From a checkpoint of a small image captioner: encoder patch size [4, 4], decoder activation swiglu.
Rows from block 2 of the text decoder, named by matrix and row number. Rows with one number belong to one attention dimension. Each number is 128 + 32 x the weight over its row's rms, rounded and kept within 0 to 255. All counts start at 0. Numbers have three digits each.
# v: attention value (decoder.blocks.2.attn.v.weight, 256x256), inputs 52-103
# proj: attention output (decoder.blocks.2.attn.proj.weight, 256x256, transposed), outputs 52-103
v.7:157194130104204105101130128067060148120084142091126109115109119139129069162054132095114095152135159102129144158123101158172128147130133149093096121140104185
proj.7:098096120116081144113125151155167126131177140229159108125154136091190131104169127206138073063136145112164104112134072117115142125101131147138091036104120156
v.8:121140144141132145147098165086139169137134063097076163148105121108048145116122135159092121115113122080157120107038132124150136137105125136119121125108173109
proj.8:177125155122145144089093143058124129181134130163120123113195143138158107098127125155068126100123121070147097187198086178147132166080156134096151130171094087
v.9:113149173133147178133147070146145145131086102092045138171145088145145082148149169079103119105109138182196192160120139135171150146131125121185039118138161166
proj.9:124163110069129119158173142134120145080109136204144140151143114102095175136135136096151073088156106103110131133106135124160077157105162159151204154153107131
v.10:108116134159140110086158185115097132184025111149128093117121188104155130160112077143179101118168121108093125105081128095135159137112089168131090110142163123
proj.10:150120091068091137087133141171172112139135129146137176099110103146145116170132125085120159096117120167130108122169157164143130142095132104104140145083108126
v.11:147156140173112065123095072078113105105100122103124113087127176100111167123090134086153161154098124152108127142135153175083212141097149152169160173129142149
proj.11:067079175101111146123147168108140142109157117141102166120075145076122194160198145143172124157117163117147077131120076075147115146108060114058116122096119107
v.12:173115113096118151166105135136150145151152119124089121120158124112112146125157104093109066119140056175135134129145113154151128128113129124087132144098131103
proj.12:145080122138105127143105105139125122139116139134110135138139127127112070183082109133076132177167157125067089157102116113127035092158157142140140160173166105
v.13:070128182162133159110154159102072193141164040113100144128088087143129120175135132135134146071155110139129142127129098145138170118114121149180057193144100145
proj.13:123150066173179134151113129076148164110135128102154145180126124136107151093135076130047075180150142146165108120155138139138118146128099120098135036082116154
v.14:104066126129150131081126139130114104109107088123149120093126101119139138074129111134128124165108120160042069139096142091155125179186120118103132061147101155
proj.14:189132142141111093121084155144084123108120085117138184087177157141145131145117115149150185108130114087112135144174132129094155056088205101108106148109112142
v.15:140146119099132148172208148133186168122153213097166160108123138149165121162193108057096135158087127094032139101151116159142136122138129177124076141080139189
proj.15:139180139097132137130081134092148078160140146147179123091190146129062148129070166170134158127086181130129114114181124114141091147123143151111126076128147096
v.16:079077122127116112116193108132114100110154165092140105170076101175125094164170093136151086156123127115116103124140166150118171117109098119165124136105188083
proj.16:172114133121144161166172136134073099139133121097186091123150121155080150144163127066145086122109119143141172153058139115111150119110148134054099100135114184
v.17:167131040103169102065152152141109174140120164183160134073142127106103124129091114115079136110090125109131135162082164162105095155109177126148091161126145152
proj.17:088127105121164098158160110138090178126137150115141106177087071104153185156167063080149152136156208115142180139184128090140158168142161140150122084129145145
v.18:173123149190129143157057119140148098129141141127163100106104102166178143125129094150062154096088105103111171159045076137146070133092139117150109141140164156
proj.18:110114105124140091136167093137109135098154208150113154107145113150120149116055151070121143189113122133090092149115107151136140140100197084183127147174138159
v.19:142125149162135153142122155126114106111127134150111135083096046101125122156106113181102081167131138148168079166170206167117148157067139142163165134112134174
proj.19:139152102147150132108145127135131173112062046125122117184147157186061135077081129106108137103060139148124123088103102120116041168116102174161058086126075071
v.20:117111104141090172116167102126175129120158148122139053114144184117083094099173106155158166136133133146096115159131085089104112090121138170145097155140105097
proj.20:126147068147121079141180140124119155121111104145160138113116125100181161115065160154126108139160131114080145044166200142107131210141093109088125143076132117
v.21:144101100094106078168157071105093137114144107122074162153069154128173164174122119147130065060147158137142057147112185118115163154101114152156113136160165149
proj.21:120113151116209119070184143097128134181101019157142115116114127043114098102153113128098136121160128165122135135187130081132163162121128155080154214118122097
v.22:138136145118095109150120144088132115120146119131092107217139161106130095157134064061152117163152136150176103126149104044170133180147124103074147142118096130
proj.22:081124163139133117152123196147109140126167169153153114163107147135129156086149187130148151131051193124108120125098134119101124073079141170089127105141176108
v.23:109144068102157176126088148097121191148148056133126121169121122170077156210052105098112090126095100094175114127100146154139157165141098101075133152121146132
proj.23:148062186180145102117125115178132130124166147173157071065103147123140112099112128090141106095103132080142157075120138136150112142144151123140153069199110174
v.24:162087100128066163146132115082195136109108097176170151165144136133117139118131140109099165105153067160150095113134123060110172090060139099130074113164165104
proj.24:116121114117130174092151135133077169101124130145151077121083141180099124184100133145072114125112093151145140112116090107120137222136123169115168116086156107
v.25:143180123124119175153167165116093108088174128136094136158083147180123123078131147117096109150150148144162138030111171119113123092083158155097110151167124082
proj.25:116121158109077089178056114119152132127108163108098090145087157101116131146120048155095127115084106147114158125121160130107101192125133132108137127150148112
v.26:152116134071104081146146211135136085157153089142139088213186104112177145141129106101134077177092080089115114115115103189141119129157113120165117167105123150
proj.26:139120153163120106192093086150192129139116148145152149143110151130142159138126143122098185146085120135141083101144143142210135078092093083108110134188095066
v.27:115134155097106093081104105161131144106105150155212078117110126137174134096159171148127150127111070163086090089121117105174099198107185118111143114081111118
proj.27:155120126123148133137105083105131190125088133086100107151159141079083122162094109173125147148158203105203126140161117173175201172136094139130115174168139127
v.28:146110129097096079140183132138126162119161152128068135105166173148132077127135062144137070103129120095069171190130110166080190141129162132151181143153123149
proj.28:073080128114103133152121115124142084137075133151087161131153115087127101062113125161129163130126150144163157099116164159106086097039101103139094102142140149
v.29:128133086169114164105115128167096195185147154102155092193090142146111107068109125070125112072121097116119156117125120128078138137134138147103077122111180126
proj.29:163134123143159134141151113184170145121150098100122141106140100130121127134169117086140104148058081114127124078148147092140175126122145096078186124154108089
v.30:116139158155048171098178070134105138094111089124115162159074099170148151086172125101121124128108106113169214179113061083169192144153112133146157126109084137
proj.30:090130125130157129121093137127084112171129144169116117124145132164164136151137115168102135133118127169071117128145121091138126152110057099126105102115142076
v.31:102113140159072122138163077107124151162114148109128119123082153117193128204186160128164095158118120146123181143121119127133132122100101136123148086119132130
proj.31:145128100110131118121076103049126129099109196173129095092071104159126144112115123081143124134125138188117100103086096137133145201144083094122141159164133092
v.32:156101099131158181096159123147132127168218160097202169159090103163151152087094146111159148154176097129156170088106118154111089086126133108127144105121167187
proj.32:130092117199164105141092087084089143085109122115065100111171120133073099153156117136155146175145184096143086118091142074192090148173110116144157095129098131
v.33:123120134127116058147098141120137115170135177117102152120167173096194099127146129159130148132111096096109060158132161149182119148135117157144145131128141115
proj.33:127135123166112148128139128166078141131180141174153111162039106098132111111061174137143122069150129080139131138152126176106135115113105158121198187138104104
v.34:162112136145166130129095125184160172159149164172107155073116091130148107092125096116173136143163122059159150104159115154124209145148113120073189090127092096
proj.34:122063163138112127165089094110086123132110127132104128117098155202131178128148105069097092172096130077113087107060112154144144083122054145182106122177105192
v.35:146138098124178125155137131130122090117116084131146105160117141106143148061177106131075130140077071071082116112154041085202098184190137207120120092147107140
proj.35:100118142159110093181140150128163089139184090127130171156140181164115121074137091176173112148120116180174111074149163182145120141106153137124081117111147134
v.36:086152142114096108104141123114074127024144121144091147089107128167133127114110055144091111159125117167113129124140134158138129143117084104164087154119170131
proj.36:210046180121123152134131149145098124109114148109104144107116097099208086130137121137071095141124122138130074124125180098103119175083120155130135103125145172
v.37:104114114101160151131125151125100118149132145170092122148155184103151132131180126172107129162137170092121164164157175084180154123109088114122155192173099165
proj.37:147151182131198139090109079149150160143177111045168186118128143139128128121111123160123189134155086123110095072126084162065121098072174045131109148127145103
v.38:152171160081130143064108144156094125121098133164146137120136141137141134144157185122151154139118160103148118123100061143066197084126175163125116175111185090
proj.38:086087084112121114174102095120102188106083149129144144122191128142052095083078110099192168078193102176149149133147106075162131095141090092109114098118093154
v.39:120220097108112077138105149158140125119094185085167198120033129114113150138096174157091130101133103135150101159098165104138114092116193104128125138166104151
proj.39:104110094082094128129130134148123064068140191133084122103168163121127158164141093122184155175163080131153125099118158115081144136106146137126129086151168091
v.40:121110138139127076180154134123133189102133142133060088075143097097117170093125094163102154113127111150106110104120145065164109148141121064130151100127108140
proj.40:116182135112080151117150122148119108150146091153145088078083076117169187163140167175133114127109080125145111175077116160122108077198109166112135145136068153
v.41:152139086125157137105145125108118190159136174157131157130158104104131098087109176127141144110218139155157092141142174150135124194062125142124111099166208129
proj.41:107115132134089116110134136126100092062092095158087100133100119123112125123117092092182132162082098096129078163089140091063144068089133130154132111172066148
v.42:103162127151137089145129183166160096148177162175127108159103122166136162135123170100106116094134076157068133084119167124064098154177139144144152107143110084
proj.42:165104099136203109145100103105112100117111150143135127159119088092082152172155100146061120093101140168160151203153183149071112112123113155064168177084133195
v.43:112118098125095147185057125180145169076102093223130125096129216113118153112108110130090135091044145120107144150116127184119149136171148148163108184144046101
proj.43:086104096086165145089122145069097088126118153164143113165113140112137110082123134052112088117161130164131148118131121121133121090171179108030100174193118142
v.44:102067114176159131122095122143141135120180165167197110088122072172130205126142108151086169108111106129130108072153109106097145108119115159125091118068124162
proj.44:107164159154121121166149124138143094097157156143098132100110153111113094193150105062135084147164116163161080206158122139148124136106194150120108113121123105
v.45:129119145171087156110117101127096140099097118148073180114089152060100117115106147097101120137172097112165102139175138137171146133129168130209098156065121135
proj.45:104115153175105101164118157168094091173091105152195118146202107157088174116054129160144131112106138145151134093093135120082124112090119159098121159134145098
v.46:154138169142145137098066092105152141120131136188134163201167123082100096110104112110124093109138120157102182104108101134139087123097150199098150063117159126
proj.46:110051098144113119164188160100075144099128060145100117154167112144116105126166092129134164156101165104178091121145158130118148104127126069102119163149089147
v.47:125089125125134137149119146102157154119157105109114123073133122199185133137113104124135150125086097118079186151181058126133114084146149196135140104124092169
proj.47:124105128199130106129131073153121132149132115149140137103056134128144177100094121147141136087125078150155091122112171154206161117123143085119203149132143113
v.48:135128133111143130119125147155126103132108098128140077171068147082117111139114104094169134106085137086108186115121126080136158135100095098158103104169131165
proj.48:200099146181109116152112114137141112150170140096070157102196121103123163155144121169111176171107105142134176095132143129133167133132155160070092170217102057
v.49:114145104100161110118137107114146084140136119081131167137080183107142130102151079113130073139135104210104205093094096151148164074138110110183154097094135194
proj.49:131122165085097169126177092174133113099172125081160092165150092133081172181134148153129122145052162099165151128144155139157162154073111103134127205145128131
v.50:054145109141130158096141122088074131091119150096125147144054160140127176175097139095145124094148133115126140160123074134111166100086144119119100136155130109
proj.50:068069030091115106151131134078134158192102141117123107109140169076125173111097141168115174103127150109129147140115109098082129135109131153144164175123140095
v.51:133136111163096090113089134113072067119158099160131101114136151111114139161115085150122133153108111170169158149136095184149153161117113176204120150171082113
proj.51:064147123108133191111134100145156147100196138089172164155163125123190117097116162110098151140174069122128155104124165127170140093106159124040108120165146185
v.52:148111090098089168175103091136081130144130151132099135084173144118172109147103144133100112147119106073132114108089135155149147076077082143186131118074137165
proj.52:138111150132170061126128127104202173190119173103121099134137137122069155096089153151102154162147128088079151093147121060120117183141133094156198150146078097
v.53:177105087128149091135134104093151123162133093086155055214120119139158097149152129048089166180144129069121144100079128185148128100118138140073122117097148090
proj.53:123111123082164156123075141129132155110141145112154175088101119095140210105127128089154148121115178152139132099110180178107100156091126139142127093132105159
v.54:115130085134056142150125160099077115128100216111117140153125128161117156153114169139138089128107109164111109200095089180145091130156091178106155094126081127
proj.54:085115093140109125088159176150122151144201102114103061142119109123118119112125045109103166056133114149127099134154136145116167113063125148162094150203154155
v.55:130184224213190123039101242166202102155080113114165145064164090139109114125159107092097153136124138128130167125150152100156149174081123177116122064088113153
proj.55:129099144145075143122100151212084153167157110139087114182138111119174114046124052164147125118123143078141130112117127216158155110137089103128156163084112119
v.56:129114150159114128164131130152147085095140155188089113152134068124129128129141091118127120129160161108141167136072115114139141146130128137138096138206169146
proj.56:067126095081134151069060144125127103100121163112196113136154055187074107135150088183131188126189097105147104132114184106133161099117126110114198206073073075
v.57:118143091123094128176112101157133167109098111093182105181126109120133107134141100184098144109085165154103156192116129087129139121120142136134108121134126084
proj.57:126178139154078143109154112112103109093080160153046138132139132144123131075109063100185128122150122173149095137170109134093107108164157122090105148155174129
v.58:131092130180095159031122094136098148168155132126124169089156065148136081153123123094141093081113103141130139141165120100105144169077172109152159069180183109
proj.58:131134063178074082110132136091106122079093122115122123111135136107181169191143139137127158094127099114155112132102170125180187139164115148066104102103123109
v.59:152157182101078072131119147133184142113115100143142097115137117127100098121140079159118098109129152112117127105105089089146181090092152128128116143114163144
proj.59:176148078172119159156103148111137145115161140156162174155151121155158172160145079114165190131095145144113148115172104172094090138200103098117101180129050115
v.60:082064121147139103156144120140116082123102138112139152082045141139120178103160101168141110099087099059122144083135087147073075104101168137108117129141090143
proj.60:130082118138162152102152143106171121100144098164112144178165131091165122141217187071176115171119152116145159201175146141147187116108156118119139102121158160
v.61:117125105142165172143111144065136105080122118107120123130126140108144122043145124153084151124141169116161148108109145094128107117119118159198158102154139121
proj.61:047139112158141101134184095136061148150098118114068142093126178149086138093106115148137124146101140119147198116165099106147198071163107089091087156087065127
v.62:122094143123114122174193183147158132159141136114109135100162213110138152073165102095139082146095175070099158157140085119099102119170134089102065175090123103
proj.62:114134076135177068148086170089171133126146102120150133160159132138140123101104064143087139097113167147146126161160111131071142159106109126096169138160142169