config = dict(
    color_jitter=0.2,
    encoder_qk_norm=False,
    encoder_parallel_block=False,
    fusion='cross_attention',
    decoder_cross_attention_every=1,
    optimizer='muon',
    learning_rate=0.0039,
    adamw_lr_other_params=0.0012,
    lr_schedule='step',
    warmup_steps=710,
    adamw_weight_decay_other_params=0.05,
)
Rows from block 5 of the image encoder of a small image captioner, named by matrix and row number. Rows with one number belong to one neuron. Each number is 200 + 20 x the weight over its row's rms, rounded and kept within 0 to 999. All counts start at 0.
After each neuron's rows are labels from the 100 images, of 14848, where the neuron reaches its highest value: "patch colour" is the nearest of a few named colours to the mean colour under the peak. Only what is clearly more common there than usual is listed. The data: photos with spoken descriptions (Open Images, Localized Narratives). In brackets: how many of the 100, against the usual share in percent.
# fc1: MLP up (encoder.blocks.5.mlp.fc1.weight, 384x96), inputs 0-95
# fc2: MLP down (encoder.blocks.5.mlp.fc2.weight, 96x384, transposed), outputs 0-95

fc1.345,214,204,228,174,212,195,210,200,220,190,245,206,213,211,192,188,185,204,236,208,214,151,154,168,195,222,196,207,217,232,204,187,219,192,211,182,240,194,185,223,193,188,169,216,176,216,174,191,192,192,248,236,209,199,178,232,214,201,193,210,182,189,212,194,208,193,182,195,201,184,217,194,191,200,185,178,192,207,182,170,187,211,214,216,190,183,191,155,191,198,146,234,182,176,211,190
fc2.345,222,204,171,234,214,179,238,181,204,212,205,210,195,183,207,209,172,172,207,220,198,215,223,188,201,202,223,154,213,174,212,162,188,200,156,228,193,181,203,166,223,199,184,206,209,196,186,184,184,225,175,184,212,233,236,213,217,186,207,193,187,214,194,189,179,194,193,186,208,195,191,154,190,196,220,168,230,206,188,231,194,232,212,189,208,211,176,214,187,174,194,169,223,236,189,169
patch colour: white (50 vs 6.1); pink (27 vs 9.2)

fc1.119,229,212,209,216,232,210,217,194,198,186,209,220,191,211,185,207,185,212,195,176,194,216,175,221,220,213,176,174,224,196,193,138,163,180,207,179,203,188,186,204,182,219,199,196,190,162,178,191,226,210,193,208,244,237,222,198,210,208,205,198,204,192,209,169,227,210,238,229,188,195,223,177,214,227,196,242,218,206,191,174,183,203,160,188,214,214,207,253,218,215,205,212,218,199,207,185
fc2.119,195,170,196,193,218,206,162,223,208,189,232,207,153,215,184,210,173,188,198,232,204,195,196,180,226,178,201,201,230,183,217,222,179,220,233,195,183,198,175,215,207,185,216,217,188,209,182,198,186,207,238,243,207,182,202,193,221,175,217,216,203,183,186,202,225,209,182,206,200,186,216,175,195,217,193,190,214,220,175,167,170,201,213,169,217,200,223,190,172,226,180,189,224,198,158,254
patch colour: grey (69 vs 35.2)

fc1.204,207,195,199,217,187,242,202,205,169,237,196,215,194,196,210,218,168,205,206,197,201,207,188,210,231,183,190,212,204,213,187,221,206,221,216,254,206,197,185,178,179,211,203,178,153,166,244,226,202,186,217,192,199,215,221,229,190,180,180,202,213,171,212,200,197,182,165,199,220,224,181,176,180,193,186,218,199,226,151,176,194,218,202,213,174,216,193,215,229,231,222,185,183,201,168,185
fc2.204,219,186,230,187,219,184,218,234,221,219,210,223,208,239,201,182,166,233,214,212,195,206,197,183,199,205,199,190,184,221,204,199,222,180,190,210,195,176,212,221,160,202,185,213,174,209,214,215,179,211,196,236,211,231,192,196,209,195,172,209,198,190,201,165,168,144,205,192,198,174,187,210,203,150,208,207,252,185,215,231,173,196,185,216,191,215,185,174,196,214,233,185,181,187,197,182
patch colour: cyan (26 vs 1.1)

fc1.122,195,210,190,246,206,178,179,181,186,211,203,202,182,186,180,197,169,203,187,166,209,206,219,162,194,210,206,220,195,218,228,203,226,230,212,232,222,189,194,193,193,222,189,186,202,166,178,183,173,213,193,191,201,204,198,228,202,209,209,219,182,185,223,162,239,174,247,151,197,201,162,169,195,173,206,205,193,195,202,218,215,216,172,218,212,209,197,194,171,213,231,200,184,166,216,220
fc2.122,194,214,204,240,189,187,237,215,220,197,212,172,218,190,178,188,209,206,182,220,198,220,217,182,190,167,204,205,198,212,194,185,210,173,201,199,199,187,185,174,190,192,222,191,203,190,208,222,194,202,186,196,222,167,201,232,237,267,192,191,179,207,223,210,188,173,204,211,194,184,177,166,211,185,208,215,211,190,228,240,241,142,163,211,199,187,207,219,182,199,199,194,166,225,193,205
patch colour: pink (28 vs 9.2)

fc1.97,187,227,219,183,214,192,172,223,191,222,215,206,194,204,243,196,202,212,211,226,178,224,195,207,218,203,218,183,201,195,185,171,203,190,198,212,212,222,197,172,163,210,203,200,186,190,216,178,209,173,227,194,182,214,237,201,180,213,209,230,193,192,163,181,177,177,164,197,191,228,210,150,202,201,200,230,212,204,174,187,182,233,181,196,191,185,175,197,209,179,235,204,148,199,153,219
fc2.97,216,197,198,181,213,219,223,167,217,201,182,219,165,232,224,182,177,191,198,210,223,159,197,134,214,190,245,183,208,239,197,224,207,204,177,220,174,213,226,193,198,192,160,179,213,183,187,193,184,215,184,211,196,237,190,200,227,210,187,212,184,197,192,182,198,166,174,200,200,191,196,212,192,189,212,222,209,224,178,212,189,200,195,220,183,193,180,180,203,241,237,195,228,206,200,202
patch colour: cyan (42 vs 1.1); blue (26 vs 0.7)

fc1.94,221,219,204,168,241,223,227,202,207,208,235,184,206,191,214,189,157,182,196,191,195,210,167,176,229,162,170,227,194,191,186,195,209,221,208,188,243,194,194,189,188,191,208,204,185,185,239,228,161,187,203,194,205,202,202,244,198,201,205,195,235,183,204,204,172,181,213,217,193,205,196,177,171,190,243,198,178,195,164,215,203,234,208,208,173,222,220,184,223,195,196,194,202,165,196,184
fc2.94,224,226,201,187,217,186,211,189,213,183,193,223,221,195,171,200,192,239,201,199,197,189,166,210,203,202,227,163,245,195,192,177,225,193,180,208,202,159,212,209,200,202,204,221,226,203,206,198,217,230,234,191,176,217,182,193,226,179,207,214,164,209,230,178,159,204,193,160,201,165,214,203,212,174,210,198,211,200,176,226,186,172,178,210,219,206,173,189,198,195,249,186,172,216,216,216
patch colour: white (29 vs 6.1)

fc1.57,187,223,187,172,199,142,164,197,220,202,155,204,209,211,209,196,242,188,204,180,205,212,200,182,221,205,218,215,201,184,170,204,202,188,220,207,200,193,199,199,213,196,172,231,209,175,217,210,191,232,176,226,216,201,186,231,196,156,241,210,198,218,180,224,167,201,211,211,196,187,192,227,209,209,207,177,184,189,207,154,210,197,175,202,225,211,206,216,178,246,225,223,210,198,178,212
fc2.57,187,192,218,207,221,213,228,233,220,215,186,183,206,218,163,227,219,173,211,180,206,185,212,182,201,224,219,215,203,191,183,214,196,195,173,214,212,215,224,209,223,191,218,158,197,187,232,192,209,218,184,182,192,187,163,179,184,173,188,177,231,200,176,173,206,189,222,155,233,192,212,197,209,188,208,189,208,186,176,191,234,244,211,216,177,200,227,228,189,216,206,174,157,193,171,213
patch colour: grey (71 vs 35.2)

fc1.28,171,204,223,221,190,220,190,184,166,218,232,214,199,186,226,200,196,203,220,178,205,198,215,200,199,165,206,188,222,167,226,156,213,183,153,211,211,202,197,199,214,194,193,207,207,197,179,183,188,187,172,227,207,214,193,200,174,195,171,191,189,213,189,207,192,230,202,210,215,227,174,195,219,225,207,213,236,136,205,187,180,189,184,232,177,216,197,223,198,178,255,178,190,186,192,187
fc2.28,225,201,205,173,176,211,171,225,172,221,213,183,211,182,169,183,206,186,195,212,208,213,187,195,210,194,211,222,170,148,189,171,194,186,211,180,217,208,192,222,212,199,167,212,206,211,175,187,208,213,201,205,177,259,222,215,166,174,185,257,190,215,198,218,207,191,181,230,186,217,226,247,189,194,200,175,174,194,190,200,197,228,205,229,222,212,195,230,192,187,209,182,198,205,213,189
patch colour: white (37 vs 6.1)

fc1.377,200,217,183,183,233,190,213,191,188,136,191,201,211,193,214,238,185,212,161,220,236,209,196,168,212,202,176,199,226,198,182,205,197,212,174,208,219,170,187,215,185,211,189,225,188,189,184,179,199,200,228,198,193,202,167,200,168,209,179,202,202,239,225,216,222,231,202,213,234,208,188,192,215,206,184,186,209,226,190,241,221,172,198,189,213,223,207,167,197,207,161,181,210,207,209,162
fc2.377,173,202,190,203,211,207,232,204,163,191,251,165,170,207,191,200,169,202,183,192,186,183,238,186,193,236,208,206,205,172,216,220,192,221,197,199,215,228,186,227,225,230,188,195,221,174,228,215,184,192,208,193,218,209,186,198,197,189,191,183,178,218,195,155,185,183,230,200,203,197,216,202,221,216,181,196,213,160,200,215,175,233,217,220,202,182,207,164,207,181,229,155,218,195,199,179
patch colour: pink (40 vs 9.2); white (36 vs 6.1)

fc1.68,201,225,199,188,219,201,199,205,214,217,170,216,199,189,206,206,174,239,223,210,166,223,178,205,196,202,224,197,207,197,173,200,202,175,198,217,207,218,195,204,199,211,192,180,197,154,181,188,185,167,210,205,178,197,201,236,207,249,181,234,158,193,185,197,175,167,162,201,180,223,204,190,180,162,177,213,222,200,152,171,196,198,208,203,178,195,167,181,192,193,226,213,203,231,172,202
fc2.68,201,219,201,182,226,184,216,169,225,213,185,216,191,212,249,181,197,223,195,203,221,193,183,142,225,219,223,168,211,232,215,208,195,178,177,204,189,188,208,168,179,209,170,205,186,187,187,172,161,220,217,211,193,194,193,185,208,180,199,199,202,210,214,184,178,170,198,195,219,190,185,189,212,178,197,220,228,229,199,213,190,224,185,188,212,226,209,163,253,220,241,187,208,196,181,205
patch colour: cyan (42 vs 1.1)

fc1.55,202,188,171,195,178,179,197,188,203,221,205,156,173,236,175,239,233,217,181,217,190,197,163,164,202,214,188,197,191,173,183,243,199,227,213,188,211,205,167,217,200,191,193,199,191,222,220,182,216,224,208,177,207,207,187,239,203,181,170,204,213,210,203,176,204,189,229,210,202,210,222,189,205,208,200,187,204,163,204,168,188,225,211,218,180,172,194,189,251,193,234,208,197,233,187,207
fc2.55,194,212,208,197,201,187,164,246,197,193,215,200,157,222,172,215,187,217,192,206,179,213,195,188,206,195,173,204,206,197,218,208,181,200,201,199,166,205,207,212,200,206,225,192,218,203,196,235,182,199,217,166,215,191,190,205,142,195,240,245,185,204,168,201,197,221,194,258,184,209,192,195,215,215,240,219,193,191,175,152,203,176,183,212,200,221,197,219,197,184,204,242,184,191,192,200
patch colour: cyan (61 vs 1.1)

fc1.99,208,225,205,144,229,193,188,201,200,225,210,168,200,184,195,189,202,201,189,224,175,158,165,187,216,196,185,176,185,199,171,192,194,193,182,206,194,172,172,203,199,208,197,237,220,216,202,178,184,228,218,196,227,216,197,241,183,178,164,207,192,194,194,209,172,219,212,218,189,208,195,187,180,215,213,224,219,203,179,231,153,191,227,219,184,225,202,171,212,185,182,192,190,195,234,162
fc2.99,183,213,201,200,178,197,209,164,166,196,220,207,199,193,215,209,150,235,223,218,208,200,177,185,208,221,207,180,201,217,190,184,221,192,186,206,213,175,217,225,245,176,201,223,223,183,200,194,218,213,210,197,173,194,224,204,179,177,221,228,184,204,173,177,220,224,208,188,201,183,223,167,198,190,204,184,245,159,187,212,210,188,164,202,203,232,190,223,150,186,200,186,198,236,184,200
patch colour: white (47 vs 6.1); pink (28 vs 9.2)

fc1.61,197,236,198,211,176,186,211,225,189,217,230,231,178,223,178,151,217,203,202,190,171,197,209,174,213,186,164,227,184,167,203,209,218,216,198,194,201,211,198,178,202,208,215,199,221,263,198,180,191,239,186,194,193,222,196,214,244,190,208,211,194,201,209,229,189,196,229,219,188,162,192,188,208,186,166,215,196,197,190,206,211,192,207,194,152,191,205,194,210,223,203,168,215,185,234,213
fc2.61,206,235,180,176,244,209,194,230,217,182,223,218,201,199,230,207,206,175,195,216,187,185,215,216,209,199,170,210,192,194,207,207,194,208,204,214,214,184,180,189,193,159,190,160,204,182,157,212,203,203,178,211,163,215,209,168,213,199,221,200,159,193,222,210,211,221,200,202,202,253,187,229,187,189,143,225,219,214,188,193,223,211,207,208,212,156,192,200,190,191,195,240,193,207,189,185
patch colour: pink (33 vs 9.2)

fc1.269,211,191,215,192,193,188,210,228,206,182,210,180,186,189,166,204,184,209,199,209,208,191,176,191,190,223,185,211,190,187,222,195,203,228,196,199,219,171,181,226,199,215,189,222,214,188,184,229,164,192,206,171,208,183,186,236,229,193,208,214,175,216,191,207,187,199,211,181,221,217,224,214,211,209,181,203,196,156,220,266,213,218,248,224,208,227,184,241,188,241,188,160,174,208,208,198
fc2.269,202,198,146,212,179,242,171,195,192,234,215,192,223,193,211,181,182,205,174,214,215,212,207,217,176,237,182,220,221,182,233,192,195,211,181,184,191,184,177,201,208,238,199,208,226,176,219,202,200,205,209,219,167,193,185,196,195,212,205,187,161,211,230,208,211,181,218,185,196,181,193,233,156,250,179,206,219,192,244,195,202,198,207,202,195,182,226,187,194,183,180,190,192,233,184,196
patch colour: white (53 vs 6.1); pink (44 vs 9.2)

fc1.78,187,201,210,233,237,191,227,192,197,224,197,217,183,226,234,189,180,180,229,190,220,222,183,232,240,213,179,212,223,218,173,225,210,168,195,192,202,195,189,160,187,200,244,169,216,185,202,201,191,168,217,214,198,195,177,230,210,233,195,207,226,209,211,186,182,207,211,209,221,205,217,171,194,193,175,235,190,226,171,213,202,203,173,204,208,211,178,248,201,223,216,208,201,183,184,211
fc2.78,199,205,220,220,223,190,174,230,185,214,193,168,179,220,239,190,185,200,200,213,174,219,206,194,180,178,199,237,208,204,218,192,202,218,208,203,215,205,206,232,189,190,216,159,175,182,232,207,145,182,207,243,201,203,213,156,200,182,191,225,204,182,209,183,207,167,170,198,213,204,203,191,179,229,227,224,221,138,196,203,189,204,201,194,195,229,193,196,209,193,236,205,200,183,200,190
patch colour: grey (70 vs 35.2)